Weights of a small multi-label image tagger: activation gelu.
Rows from block 4, named by matrix and row number. Rows with one number belong to one neuron. Each number is 128 + 24 x the weight over its row's rms, rounded and kept within 0 to 255. All counts start at 0. Numbers have three digits each.
# fc1: MLP up (model.blocks.4.mlp.fc1.weight, 960x160), inputs 0-79
# fc2: MLP down (model.blocks.4.mlp.fc2.weight, 160x960, transposed), outputs 0-79
fc1.641:126128130126120134128128129128129144133128127127127141169133051128123144127128136127130128123128128139127128127128118128128131127128127128137129128180130189140128126128177238116126127139128128128128109114131126007130128128128132106127127121
fc1.642:127128110079156122133127126129130128128204133144128129139132128136011128110075128128110127112129125201120130113132145140161076127159120126132120129143145153126110126082129128137130138127105130069151109127128128116115131123127148127140136132
fc1.643:129132132056119129154125128132127195127127129137140129129129128125019129129126129128130197116085120129128136113197127137148137130142146115103127127129151123130125127121113141139110129143141138125125131159117130128112144135127187095126127157
fc1.644:122150102129122132149110120133098149128129118115092125128133102157129130123102125116128129087127137137120179089153102128130140114133125150117128124192101131151135101124137134119108137128120127119147133129125133095122137132113128098130126162
fc1.645:124128131097130025132134133127126140130135138128120128130127122139110127110126129130129128097147127139128134149160140121139121124155136128120125129135174183126129091108159132086129128139098135129121124128131120129143137116126128119146191120
fc1.646:128131114123122119135138134129109166125143140129078123115128000126118116139103131128129140127128128118128137125130117128179110126171110169131127156131125130117113126049132128128128163128133134131134117131087128121127183130128128140128121134
fc1.647:092132128111128000121115130128126128128130126129152129129124125131140128130118128128127136124128131136112141130141140123128123130126128129120106115134128159123121130118197127135131134125123124139126130069140129125132127130128126122127141128
fc1.648:130129111126135115141130127132140128134132134146131127130145127151017122113127126129119127115124127149129129099139180138130127123161162126124129127128130127128124132113128126111126131128108128129128097128111128124126133119105136129198127125
fc1.649:120122095125126043138005139113124136165185131167085128117129128181124129126126131119126130119134198145123150120128124125130123107129134129131116116146166136121127128109134150161121141128134124128133116052127129128113146138113127122151166118
fc1.650:114122129130130128129127129124116132106150053157128126110130130145099111128128119124128198053128135126133126128130147130143126127107118151135050124136141177127111127118131127133127127128106120128130121123130128107120131134123121115128129130
fc1.651:123133120139127104110127128083128124112208112144126128129135127140128102108104123129128128128130128129142128134133127130137108097141089144134126131143131181131127115115145136141143140124131128127127128118125126112128128125125127124126151134
fc1.652:138122127128130123126129127127125119131152111179129136127145128137043122125118125139126128127113151116130127129128137124165131124131166142146122130128147127127086130061128170129136129123130117074124126118128127105066110124100126113161129153
fc1.653:138131109104125110128042123128109133129128112198114120115188047128126142118124127120123138122125143126123147131144128121127128128156132129124129127143130140128124103076129134134136136121078109127131128104035131107100135118112109128168131132
fc1.654:127128113128126132132000126131126137127129124141128127121166128126128123120125138125128127127128129119132139119132118129129128111134117126128128129134104130137117127122130128134129128132125124128129129128123128118120137140125125142125123135
fc1.655:130141114119128119123031103131129128127148097208127128120222060132128131125126131127122128097129139122128129128132134142116091128131116128128129128165130130130124130118128124136132137129086127128133128127108129118128132130125116125132124147
fc1.656:133135130120146126128128103127129125127128091129121126112134104128113121117110144118126131123126178128129131134138129129132074128153121139127126128131130132121121122127129123109127142138052109125130127128118129099116184149125129126199132128
fc1.657:137144127131074052112122153138129129132127126156128126111131121132122139126116114129098129116126128128126142132146132129130129095129180128104129129127125130122135128122134132125128128200125128148121057082096130120129135100079130141153124131
fc1.658:134127085128116000126129130133128162144128133167129128128125117131105148127124124131126128103129130129127127128125128140129129129128171126122128127129129157128129140127129129137139126132129123129123113109096134124129127103127125128214127129
fc1.659:072125128078130127120137149005142128127124128125126126126124128129113127125148120128133128128148124132034124129128128128128110138127102128130129128151132128123128002128138125121162172123118129123143115128128127131115129129126156126106128127
fc1.660:121143101142067045126098130117180132128152141133128083151123114128063122130128124109127197128105188135128129120136090091133149106140137171128124125128142138135131126128133127142128127119116122122124093113144131126104132137120114128162153161
fc1.661:127137111127146120143121125129141180129189127126130128128128128129126127023129146128107127125130131149130128128127118097124147129135151130127153114127126126127129142127127128125184142131119010129129133126128207130127131077129129131137126164
fc1.662:127148128129128128132133127130093125128126112128127128105128128132130126130129128131149129100130126140098143077175127121128133126128123127144136126252234121139138128033129133128138129206129127129130127133095129102129176139130134128123128122
fc1.663:130119128071135125127127124128108102128147187128127127161093124130128152130127108122128128129127131134127133128136128128128126119152128085126129133129140249128130073128126127112128129131121128127131131127128128127128138124000146112130129132
fc1.664:165128089125129124132128128129133188153127131245128128124148126126094130128128146130128127130128159127128124131128101131121122133128136139129130127127128128129128128128125132149131127133124080128141124125076139125126137112121124127205118164
fc1.665:152130110126128053138047122127084133166157053171128124126165114131101130131128133128132191061125187132114129142158123125128132129127131131116131126128125122113129129128128146116139129144039128138128107125093132127136164116128132126220127117
fc1.666:127130131113121125121083135118121129132170135131147125122135123064115131073128112091119132127126141124129131126128074109134127128128121129132130123226140133128082123068134129107133126129133128081162126122127129130125095136127129076128129123
fc1.667:113137123122053127149127119015124129128128131137130129128093158127116141127118129129133128128061132122104120080128201075128127117121122131125121114128128129129143101128127134129122132118129126108128165136139138129121128136100117116127127130
fc1.668:068143062138094128117096123119127140129154107128142123128133125120127132122120133127145128123121130121135142129121127132130121126129094145127117092143114108133126139126129128136123124130126116127135127129153133123132137168128124128117130123
fc1.669:122132127119115137121131130109122127125124112128130128128128131130129137129123128131133128130129124127111128115125127128131140101124125129114132175128105145128125127128255128131134117130109128132127125137129127132135126117130091129114123128
fc1.670:116126123124134043120114115115124135128134128154123117128139100108127128128124116128122142126125129129122129125134205120129109139138159143124119119133134176137115130124136128118141134130127100132119113100075166127118128133127122130156163140
fc1.671:128127104127127140133000124131126128129128126129128128127161123125130125122127132125129127124128129125131133122132100139128128109131120128127129132132115129134119123122129127129125127132127128128128118128129127129123137137128132128125126136
fc1.672:126101107127126129116126125117105150128129128132129128117129125129127169130127120128108129127127131134126133120125126119128127125182127127127126129137125128128128115125128129128132129152130116119183137128127136109123173129128158124128177137
fc1.673:120146124128126085146125121123130133129185145129132115131111129140127104131100135128140128127107137123124152128139126129120041131141143152127111095130131185131128126124132130128126133114131113126128127131129127104127157120128130129176173092
fc1.674:122133088133127000122146136113116134126138130132124132102134078135112119136122131123156128111136129130135190126140129125129043099129122128135119129133208166138128122094164126144123134141137128127132121126127119124116128131124139128121156129
fc1.675:130123128119111089117132116121133143139204148134124128131123106128125130115121134128126132114131129164136126129124152126129088168128187162133098116129132188135117131128127134129131175128115081096112133120072133128122128111102127092156145128
fc1.676:062135130132133127142126170062143122113207128135160127123130134124156099062123129133127121128129128129136162129126128102129126095124090129134128128128098186138108128120139128146187127116127094128157130101161127114132125130128125145121140129
fc1.677:133128059128129128135005107139141127142144124164126116127153127118127124123127133128129126116128128117144142130129128134098112125151128130122131127129106128132129131127119126128128125129124126130121115096121140127099129147128122132117130141
fc1.678:128127127134135133140131128130126126132133129161091127123165128134092128130130128128128126091120128132128128112135124137130128124131130127127127136128129130127084126129178127125135124236040132136126121125086128125129156153129123129140126127
fc1.679:118127106128133082128118127112131144120148141165145097125090121134081123128116116139127128127109127131132130127140121128133130118144140128113126124128180168141124096103148124140134145117108096130119134115128128087128127142111142135131128136
fc1.680:123135110109124127123128140123131255122131125128129130127129128126104134128128128128156129106128127125129201128126126081127123113128114130129122078138132129133128128128125126134128132125128128126142130122128128121128128159130134128128127130
fc1.681:038130128096128000112114133127124119127134097129153127137090128128128130121129131127133144128130129134127128127153136117131132107125126129118115121131129172128128127112164129126150123129128116130128121113175127122130126130129128126126139135
fc1.682:127129125128112130111124128087137128102197094128125133128128129133128128129129130127129146126129126125125131117127123121123213127128124126136126151129128127131083127128126128128117128124129130069119131115128127131127131118126132129129127242
fc1.683:115152128134030071103128128120116128129183109124128107151147128127130136128128129092127158122128153118126174103137136109132092129130140191093113125127124136123113128084155127136130121158097066134117057124130128127138127112131103132119132114
fc1.684:114160130128128128127119133125128133126129130127129132124133000125127129129114186126127128128129129128128110130168126182128137136126127127134133127133129129128127128129131128113127127129122127125128122019136159129121132117121154124126127140
fc1.685:128125128124126149135000125129128132139128123129128125128156113125129125120125129124127128128126129128128130129132115143121127102129121128126128121132114130134115128126129125149129132122119128128128122129132128135127136129128128124126127129
fc1.686:111135128129124129062122133131129131128127168156130121127128104129128130128128127128125128129118127128050115118128134136125144127121134134137132126124120127128083135133178128127128125137128113122144119028130172127085128125129128128127129145
fc1.687:129139131126108128130130131118123126118129136128132131128134138134019138106126130113119128128130114170128128128141178132142138117134138121144116127130168127130107099121124128126129143122126135129119125130128127121131128097130201128134136122
fc1.688:119155126121128125129018142125128132038255128129128129127126130126129128129133142114126137128130128139094127105128096125127147128128125126127126145187128130129124126125128127050116137107129131107125108126134181128115145138127158057128127140
fc1.689:134127129128116125122128143128119128124129110150127071128130124123128128128128126128224128128128136128144130125128129128123132127128123219066141151128130153116126108128128190128127128128127128128127127125118128129127128132128188130128187126
fc1.690:100137128127121046124099128097127137137128139130137128130123128128127127135128122118128129126119133129057129128128127107127145061128128128127130130126129128126073130010126129130127127108128128028186096115131127132122118133151152127129169131
fc1.691:129202056133085120093134127128095120138135125128126116130125119130032159125127140130134133095100186132140128128127127133127093130153144141100118132129132129158128129132128140140128121140131110129114129081121133121126132136110127146170138133
fc1.692:135136130121123128115000125128125123132145103182128127128215124131127132127118130128138128100127136134128130130130151137128107127136126127123120116134129129128124128117129128138128141129089125129126128119125129124098131127124125127130125128
fc1.693:116143119128129082117085132084124132128190127144104076161126096128087127129129126099129149129114169146125128103137135133137128122135135115101126106142123170124132114109134129065086126141106067137140128093111129135113128143089137128138135150
fc1.694:065143074133128131126161128120128139127135120126135127137129128128107130119113133122148129125126128128137120125125128140142114130126143139129123109131143133136166138118148130139115128183171122114141128130127135129113128145080123125072120129
fc1.695:119127104135128103158000128119127139148187080129120115130152119129100129117128135122128173039128172131117132140127119127123126127116133154126128119136127150101129129127128162116130134131081104137144096111132137124125137147118123109194139114
fc1.696:124170109151128107079127128130132128139139101128160119128128115110124158126122133124122134116034161224127137123130130129123128145133155134066116125129128117151115134128129129129132127125112086126130129129127141123125127131128131129139129130
fc1.697:129129113135131122124126138101133119109216121144127116124130127116131089128125129123129128129129126124135135144132128127128083113132091130128126137159128218134122119120131128133163147125129120114132121096132133101126131130125113124125144157
fc1.698:128114116123128128128127112128116128132151128134127124119133118129116129121110129129126156125128141125129134129160128133129109149134131137133120130139134213164113131076134132141146157144106124130111131105126131123121129123100119105135139127
fc1.699:129133118075129131118116127127128203123150112128131113125137128127108147005134130127127129124129126157136131143128182130127134128124149100128128113255140128129127124128126126118128130128129093121128141137128128130135168127123160091128127125
fc1.700:123128106137136086101127159087128122119223116141124114129123124125130097121114126129130128128130127129135122132132131128128106093134101134129126142139129174130130121123142130129138144127133128126130105098128128115126130129127120125126151128
fc1.701:127136129121128133128050134128127231127128127127123128092135050125129165110130127127124128125131129127133124127129129151130131130129129127128124114147127129126131127121171183119127137121135126058128127094136231031128130128110130121127130129
fc1.702:128142112127076061127132137118121123121158131132124128144126128133051130127123128136132128119129129125134138128128160129134129129145173127120111136128131137125091078112148166094132128131148129130121111049131125123115127138115128105131141136
fc1.703:109142107130124133142102125038125135126151123152127127128127115130105127106118134126123125113127138137126139118129143128128126128127125135126113126130070139133110179100141129181125127123153121092187088058179136126117139188121105120057141126
fc1.704:129128101140128129124119127130144137153128136196097126127146110113115128127126128129129127118109128129136128098129213159128107125128130141111156115128123128140109154125127127132096128126095120127127131065114140127128141134120124167114139132
fc1.705:128128128131137128130131137133130178130128161128127129118127054127128127129124129128127174128129131170128239131128117127129128125130208127128121119128128125187129156128127131139127118196129127126126128134128128129126128125099126132133128127
fc1.706:126120112132084128128129138129149139128232124123128124133129123144058127125109133127143129102127175123135126128117097136112126141149141195123148149128127129121094134092129128122125128150125035128137134128118148131085200128106128130172128167
fc1.707:135128089137130091118140111128115125134172086160129135127133128129017127128125123136133128128100150121129127130169167136148123126130134131127124128127133128127128126117126210111127132131130109128127122096130127102057115136087125098145125140
fc1.708:128132091127130126131006117131128165163125128222133096125171127131127126125123127128133126118097127120127128124130138129097124119129120128132159128129107121133106127125129156128128123135118130129128093115089178124118154128129128126127127127
fc1.709:138130134131127030104014130134121125131152094133132129128189108133061128130123129128129166076119132145127129128143125136143139135135124126125120124130151128120120126126146128130154128123111128129134126079069120125128131130127118123179130118
fc1.710:127143000154125008126135134090137145139128128128131128112130101120115130099096130127123128127130128126142133131125129128125118145128134177129126108127139129126128152123124144147135127137142119126130117086124123118130106128128086141125182124
fc1.711:129126127128131128130129122129128120126129115127076128137126096051017138138093129128143121128128127125116129025127128131128188128128129128131117127129127128135113121128128132132133111125128128128130136128129129125127128128125127127126127129
fc1.712:089138126056067127116129140091129177165164133131108129166128126127119130123124129102128141112105201125130165112155134106131072137129144134125074125126122144134103115084124166108118121169121032102160128146119130163116147128120131106131135149
fc1.713:128133127095128062127000127126128127112128126179134129126129083129129128131130136128136129129125128137110140130129175102128108119128113146104127090140121129137129132117185121160129126125090128129126133060131136109137130130127096130132127127
fc1.714:131132094125119028116098122128128128140166124138109128126148092132068125125120127132117127122132159136127128128165125145128125128156146162133121111128128156132115117090128130128128140128103117142119128123087129087072128129117113128169129126
fc1.715:128126124126122127124130125134135129255147129140126127134128131131092129130127076128077129130125168101131124127129146134128128129128147216130129076122127128129128126129128132121131156140131121128144128128123128181073111128128146127130126130
fc1.716:080127128128125112128129121010128170125130166128130129125128127121129129153124131126136129066128128128092129128127126128136127154128126129128128119129127130129127132128179163123124129108127130128130129127122241125121129128128218128127128249
fc1.717:125131129128126046133122130123122116145131049166128125129136115130124129128128128122146158075122153190122177122129127126164130118129126131124124123142149128103128101127142124126127113121117141127133120099128131135129138131126131123230132114
fc1.718:099168126134147127128128130128129129097139040255130132122128140129129116128106128125138127123124129132129128105152128125130115127127128130132129147128126135128125129041131129150128124124127128130129126128127128096016141138130125135128125129
fc1.719:126135128074128000117128135115124137128168133133186128132120127131089129128116126127133164107128125143128130139171188120157128125126151128128098115138195167127095123119140133125126126120129121103123128115130126126128125101115131120147128128
fc1.720:128138023128129115129129126129102129129132120183124128128121130080128079101131163128153129129131131138124141125134119130127087128130077129128126128255127119128128127103128125128128170122128119128129155133138131127102169128127126137129130129
fc1.721:130163130129158114126129163149128115064131090125132128127127129134128131133118124128124139127127116151132125130130128128133127125158130118127125147182128140127128116000131128121193127113128142126092127125163119097142208124116128122128126130
fc2.641:159127132130128128126072129128127122126141141100128138129089105127126129158125120129133123134117126130126125215127127128126232128158128138129126115133129188139137255128129132128128128128135127131129128128128123127128127085133133231128126084
fc2.642:255138128132128129123143129131125024123130136108128145129128124128129127128130125134074129127085129128121128127129125128127122126234126128128129155128132138177128127126127138128128128132129127126133132136128110127128127121123124128129128126
fc2.643:145128135130127127124128128134127081125127129128129127127126116127160138132131115127133132130144128131130131128130110131128128129219125128130129140135137146217132128129124125128129128128137131128128129129136128128128130115125127128126129124
fc2.644:187123140141128128126130149149120121114130137117127132132125127128128128129130118130091116126126129129131126118106105129127124115135118126130129255169142135226130126131127138129128129129130150118128145136125121128089123117129123128128127128
fc2.645:160128127128128119125128125142127075133128121107130125130121128128131126125141129120107121137110132127122129121128115123124115095171128129130128163127130120255126128122134129116131130133136161128125134148130102129126126048129130128128142127
fc2.646:162153133128129128127128133131127105121130127096127145129130126127136129128150116134127089124111129122129129128128130129129125115192127114135126177146130127135100128128126129132128127129133129115070132137132118132136121071127127124126122117
fc2.647:220128128130127122128128115135128026126128128106127129128128127128127128127128128127119111131106128128128128127128127128127120085229127128128128174135129128255128127126131127122129128129131130128126127128127121128121127082128128128128128127
fc2.648:218128129130129128127127131132123036114131134130126132128128125129134128128138126128107125144084135128128130121126126126128118125181128128128128152141129131193128127127125137128128128130141130126129129130128124129129128060118127126131130125
fc2.649:255128131131127127127127134128126007122129126114128131129128125128128128129130127128109126130102129128129128126128127128128113090153124128128129180129130128255127127125127128127130128134131133128129129129127115128106127126128127128127129126
fc2.650:214128139133127136127123129127129122100128126126128128128123127126131128129133127129112126128126128128129125124128114129129125122147116085126125188131132130196128125133127127127131130127130131131128135124130104132115127106127128129129128127
fc2.651:202128135128128128128125133142124010123128128128132129131129126128147128128133128130128100128122129128130128125122128124128117128255121128128128134152129128186127126127127124127130129128132130128129132128128123126123128113126125127128128127
fc2.652:227130128130128128128128131128123017126130128126128131128128126128128127128129128128118128129097130129128128128117127127127124105255125128128128138149128128231128128127128130121128128135132127128129128128128125128128128088128128128128124128
fc2.653:249128128129128128127130130128126005125129128117128130128128127128128128128129128128124110136093128128128128128127127128127122091251126128128128178149129129242128128127128129126129128133128128128129128129127123128120127095128128128128128128
fc2.654:185128128125128128125128114127118048127130129130124144129128126127128129128128128129118092133096131135128130124128128128128117070255128129131127227127128130217127130127129136128128128129129128126129129133127124129116126107128128128128129127
fc2.655:234128127133127128127137139128125000124128128131122129129128127128129126128129126129119084148085128136128128127127127127128116082255124128128128199150128130240128126126128135128129128134128131127130129129126122128094128126128128128129129127
fc2.656:138128141133127131128131127133124087126128128134129115126128124128128084128128107133129123205120121175125121132143129094127128127128003128127128224126127146236128049118124126128144148211126081129128127132128124133128065120122139130160128134
fc2.657:179132123129127123123129128171123108126131135125129138129128124129123128130126121129124135133078131126122127126104127115133126034127115128126125183129129129217130128129122135124130122129166127126128131189108120131095129000123126129129123147
fc2.658:192129128143126124127130139130142000122129131128128134128128125127127104128142120128135125143100157126131128126152128127130114050144127108128128187135128128240039128128121127127131128128133144129113128129128130130130128124125128128129130126
fc2.659:150165126128133127126203124171110128124148131120138104119146153128129122184125101147128132130136129147236125114128123128126135128133128128172135113116114158085129126129096128126128125131132129055143158128130128154118127217103127128193128136
fc2.660:171130128129126127126127128134136039117128126124128132127128126128129127129135128129128117130131128131129128124140119128128098127175128128128128194126130129156124122126126128127129128128128126124125129129126124131102120127128127127127130127
fc2.661:134127126129120133126129121128129128162121140128153129127128127138128125134130130123144157128158126124156129116129128125048130128127121131131126124117132122109125067124129129048131128129110125129128127119130132128162125129133130066109128128
fc2.662:128125114100163132137103153131131206105142113147162154128131123126147128116126131078130126122174154132073118130114129114123052126137115156133141138143131086128145128129165128126113180127126132127129101127155128128135130150137128130103167106
fc2.663:128126109126128128136118128127129131134128100127131123096129128208138128124174131027133131130127128126128128146128130134121128125129132137128135118123121111137128134128134114091128128128129128137134048115128131130195131129131128140042136118
fc2.664:163128128132128131129127129125175038131137129132128186129130126128133125131138128119128120145114164128132120127162128088131126040217129126162131164179112127164126126130126141130129129144145135121116127128140137128129104094128128124126127124
fc2.665:255128128129128128127130129128126000125129128118128130128128127128128128128129128128123128129092128128128128128127127128127124089240127128128128179144129128244128128127128128124129128130128128128129128129127124128122128101128128128128128128
fc2.666:191093168129129097120129029128098135126119125121152168123130124208128130111114131099110127142117129127121131129132129128120130127178133166101128034129129127151126128126135125056126127135117130131111129149050135138178135131129152128131125124
fc2.667:211133175129128124126179147145131023126128104128127091127126127119136125127130133129124061160127133127130122120128117152126127127174122127127129146132137120190127121127128115127128136136132151124128131121128122129051107127129124129180124220
fc2.668:243128128128128128128131128128126013126128128124127130128128127128128128128129127128124111131108128133128128128128127128128123101239126128128128209141130129235128128127128130126128128134128129128129128129127122128122128099128128128127128128
fc2.669:126127128125052125128118122131115128136115121122122154144123128128078128238132128122091130132129125161129128129122127130115130131148098134128119180056106137163128129127128128128111129130129082123102125151131123121104128039127124131126138128
fc2.670:145137137129127131128139146128144014109128127126130128128134127128128125131132127141135116131125128128128126126126128129128122127178131115127130223129131129170042117127117136128131128138129179130128127127128125135127128106117123124129127126
fc2.671:188128129125128127124128125128119055128131128122123152130128112127128129128132128130123075139092128148128130123138131127127119076255145130130132222136128132215126128127128132128129129133129132127128128130126127128125128107128128128130129128
fc2.672:121129131129121000129126128104134128127133129128128131128128118129132126135130128128130130131132135120130132125126123186124131132136126126127129129128124131141129125132128117121129132129127129135127120129123124129139111119126131128128128120
fc2.673:255136156129112126127129129125159049104125116133131130111128131114122103129134126131109087135059133106124131123128130130121124132156139136124135127132134114169132119128127126128133130141120154131115133122126108134130126124121125126129127123
fc2.674:255128129131126129128127141127127000126131127102128131130128123129130128130132125127103128134098130125134128130128128128127102086152124123129129174128131131238124127120124131127129128142141129126135130130125120128120127127128127128124122125
fc2.675:209135137127122118119121137130130017108131128128132125127133124127128122147133128146127088114130129125139133118132100127134126120141167127175125208135125128152042128129114133129128126140106147125129144121128128130134134098124128126129121126
fc2.676:217130130128128125127126109134127009124129128124128139127128127127146128128128128121128108128120129124127128128128128122128119127255127128128128126137129126181128125126129130126128128132132129128129128128128122128119128108128127128128128128
fc2.677:221128128128128128127128117127125022127128128129123131128128127128129130128128128128127099129084128128129127128127128128127120107255128129130129179151128128235128128127128131127128128129128128128130129128127124128124128107128128128127128128
fc2.678:175133128139139128127129110127154127127141106159131170127014016129084129128127128092120104128111153129128128131167123126129134096154128123127111255128128091149076128183127129127118125128128128115106140154126128128126128078127059129154130128
fc2.679:245129128142127119127127136127131000111130128100126140128128123128129127128130127131129124128117131128128128125127130124128116103161130128128129168135127127209125125131127128127129129129137130124129128130131118128128123127127119127127127118
fc2.680:136131128125127126109125113138155120132128135127135105100156127106126123125142135110136143126130124128140135126147132106127181145126136160131131139145166128129141125119129129096155135149128128129130112188144127137217128130130152114048105132
fc2.681:247128128129128128127128113129123035125129128109127130129128127129128128128128128128121115131078128128128128127128127127128123105231126128128128143147128128255128128125128128114129128131128130128127128130127124128128127073128128128127128127
fc2.682:127128127056128148131129142127118136124045112124131097132127221128235129060123139133127128119132130128127112127125136129121125128046095130125128131122127120128129126129128128131130136128130076128150082129207138128128046132126127084109136122
fc2.683:238128127130126128128127130136136000123128128128128130129128130129128127129130127131100125130104128126128128125128128128128121092199122128128129160128129132242128125127127127127130128133128147128128130130126118128126127106128127128127128127
fc2.684:128182255126087137129127196119134127134123124148123115121126165128122127127123120167113129128130135128142114130123128128096136153128027126127096127132130126124141128210129130136135127128120128134124128125137128255118127127129128128129129128
fc2.685:200129129124127128124123110128126039129129131133126136129128125125134129129130128129127083143058130128128144127127132128126120107255128134131142171128128130208124128127128129128129127140138129126129128131127123128124128128128128128129128128
fc2.686:117164127128042129137125135135125073131128133122112124129133125128000122214135129130121143129129129124130129125128131136128133130113127127128142174123114106122128126145118133128130129128132121105109131134126133137130131127119124124127132131
fc2.687:147128141129129128126128129130119127108133127096128128131123116128149129129129122127126122130127138128125129125107122128127117102226128127134129128128144131186128128122125127127129128129135125128121133131128125123128128041124127128128171124
fc2.688:110127130092128130130126137127130255165000135128133128127126130114135136125128127129130129124133122126128124129141142127128122123041128134128128125131137112094128129129127120146127124128135129169135061133149144120131131151127131128070158119
fc2.689:133123133127128129122119137128120128133127099130128147130131134129128129128133127133130140130131130132127127129128127158013104134129126128126245128118131128125126131095125123126129130128128122128125130056141120110120124131115125126130134157
fc2.690:128128131129128141129126128128127121123189123136127129146130128128132128128223120113125128132129112127127128080128128128129132130128135126127127097147127134131132128126108129119171133126129117128139129118120183129253128127072133127128125162
fc2.691:255127127148130128129129129132149000120131126131128129128128138128129127128134129130147127134063133128129127129127128125130112119156123128134128089174129128209113128123125124117124129138126129121132128139128125128130128129128127125126136125
fc2.692:216128128129128128127130129128126006124128128128122132129128127128128124128128127128125102137100128133128128128128127128128123072255126128128128184145128128255128128127128129127129128142128129128129128129127124128112127125128128128128129127
fc2.693:217132125138127123129129129146124029122128127117135135129129126127128128129127127130126126127122128129128129127128130127130121119154130128128129221134127133167126127128126128129128128136134162118131130135125117129128128066125121126129127131
fc2.694:255128128128128128127128129128127000127128128116128129128128127128128128128128128128123128128088129128128128128128128128127122099243128129128129126148128128244128128127128128123129128131129128128129128129127125128128128093128128128128127128
fc2.695:255128128129128128127129129128126009125129128116128130128128127128128128128129127128125124129094128128128128128127127128128123092235127128128128181145129128242128128127128128125129128131128128128129128129127124128123128096128128128128128128
fc2.696:220122127129122128128128120136125000126135116128128128126125131133140130123132129141126125130013128136141128121127132129088114130125117115138132128152127140222116129118128128092128129169125131109132084127141124128130124129126155123142192130
fc2.697:201129136129128128129124118137126040127128129128129131134128126127135128128132128128128100131106129128128126126124128129128118128255127129128129127156128124187128127125128128128129130128131130128128128128128124125128128087127127128127127128
fc2.698:170129129148128127121134130128155011109128130122132129128129124128141122134131128132134119125121128125135128128129128128128126128171128123136129156127135127188028123128125130124130129140133131128115133128128120129113128130125123128128128123
fc2.699:131106147112128090120134131128121132121122124124220058114127140126159141128126131128129122127133132108129108128128134102128068128129130133154128131127157128152122102130177124125149123115110121130139121130128024128172132134150189128110150070
fc2.700:217128131128128128128125118142124012125128127128128128129129126129154128128130128129131085130115129128129128125125128128128116128255122129128129127151128127202128127125128126127129129128130129128129131128128125127120127093127126127128128127
fc2.701:132105177127128126126135129102134161123131130129127128122094128119096127128128103130149128128125123128128129133126148128128130129127116128129087127128127120131141217126129127135176126069127127132123128104123137129129129120129199191128126078
fc2.702:157127131129127126128128128132128048125131126108131130129128124128170128127129126126128125128128131126128129123108128123127126113255120124135128144132129129255127127123128129118129129136130133128128129132127122129133125029128127128127121131
fc2.703:255128127130127127126127133129127018121129127129128132129128125128129128129130127128112127135111131128128129126128127127127114096186124128129129198128129133248127126125127133128130128129129133127130129129126117128127126126128127128126129127
fc2.704:225127129130115124125131141133147093127128124130127141129127125126128129128129128131128033129126128132124128129123128128129125067230129122129129227148129128251112127136127132130129128128128145120135131127127120129103129128129128128128129126
fc2.705:130128127120128128120128128195133127140160130131144127128131129127135100128130128127135130128122127129127139127128147126129130133131129136128130138128128135127129127105128131002130136142116128128127127127190167129133128132094129128129127135
fc2.706:255128128137125129128128138151130000118131126128125138129127127128133127130130128128125128128108129133136127128127127131127117127149115082137129155128130129241126124125125132125125128133128141117132130127123119133107126111128126127126131133
fc2.707:204130129134128127128128130128127019125130127127129132129128127128127126128130129127128127130097130127128129128122128124128125104255128127129128127153128128208125128128128128125128128134131128128128128129128124128128128098128128128128124127
fc2.708:129128128126126128128134101122127067128132128133120133131129088128110133129127128125118088136101129127128130128148130129127119090242148130127132205130127128183128135129134136127129129128144129130115127128119127129123124119126129128136123128
fc2.709:255128128128128128127128128128126000126129128119128129128128127128128128128128128128127128129094128128128128128127128128128124090238128128128128166148129128243128128127128128124128128130128128128129128129128125128128128104128128128128127128
fc2.710:255128128130128128127128133128126000125128128112128130129128126128129128128129126128127127130084128128129128127129128127128119102216128128128128189145129128240127128127128128124129128129132129128130128130128124128122127108128127128127128127
fc2.711:126128172108128128125124114113082117128131126116128117126126127128157129129128175128161093122155035150127131128134090128128175145128129124106126128133130163127133122124128133126128127128127127128149130173113128130118128117139128128185131121
fc2.712:125134123129128125128128133134121043123128137129132133128128127129129127130145125130095128126128128129135130116128105124128131125162127127131128206133133140160129128127127151123127128135128158122126132168128121128133126030120127128131120128
fc2.713:240128128130127128126128128128129013125128127126128129128128125128128126128128126128128102128085128128128127126128127128127123111251127128128128178143131128225128127127128128128129128129129129128129127128127123128114127095128127128128126127
fc2.714:244128128130128128128128137128126017122129127116128130129128126128128127128129128128125127138076128128128128127128128128128121105233126128128128175141129128226128127127127128127129128132128132128129128128127123128128127096128127128128129127
fc2.715:124131148095092233138123160026106145128123128119127128132133148129129128126128126129127128129120145128128128132126134127127051128135128148128125128103123133085128120112125117150136128128113062127163089129128227126139128131130125127124127136
fc2.716:118130137141132128128132128131130134124133137118125109119128133123126128166127128130128130128146009134128130156131129190130138151124127101133129127132145130105075127164128138133128116126130129103133128120122045128078141153151165126129112120
fc2.717:255128127130128128127127136128126000123129128119127130129128126128128128128129127128121128131091128128128128127128127128127118094191126128128129145138129129252127127126128129126129128131128129128129128129127119128109127108128127128127128138
fc2.718:091137130104148136130116129128127127128137170079126220129130137127128131132127138125126128126128122129077160128126120132165123128108149145125132133121140131124171128120127131242109115126104124127129128166124089121129129136129127128120134128
fc2.719:212128133129125122127128109130110074127128121110128132128127126129128127128129127125105126139086130124123128127128128126128115099247128128128128155144129125244123128124128129123133128128131128128124128127127126128129127092128129128129130127
fc2.720:099129138090129148131130129108138130128120134135125151128176129126127135128115141134128126125128122127098124127122124137065059130126127154128170104116132102109192129101193128140122127128111124139128076128128116134127130164128128095155132124
fc2.721:131173138128128148128151170096121164127131152128119101131122151130129128108125125133127128128073137111128106133063115131143128131131117136110121133124130145124180135128119112122140127127128127167132140152095129117183128114125130138124136127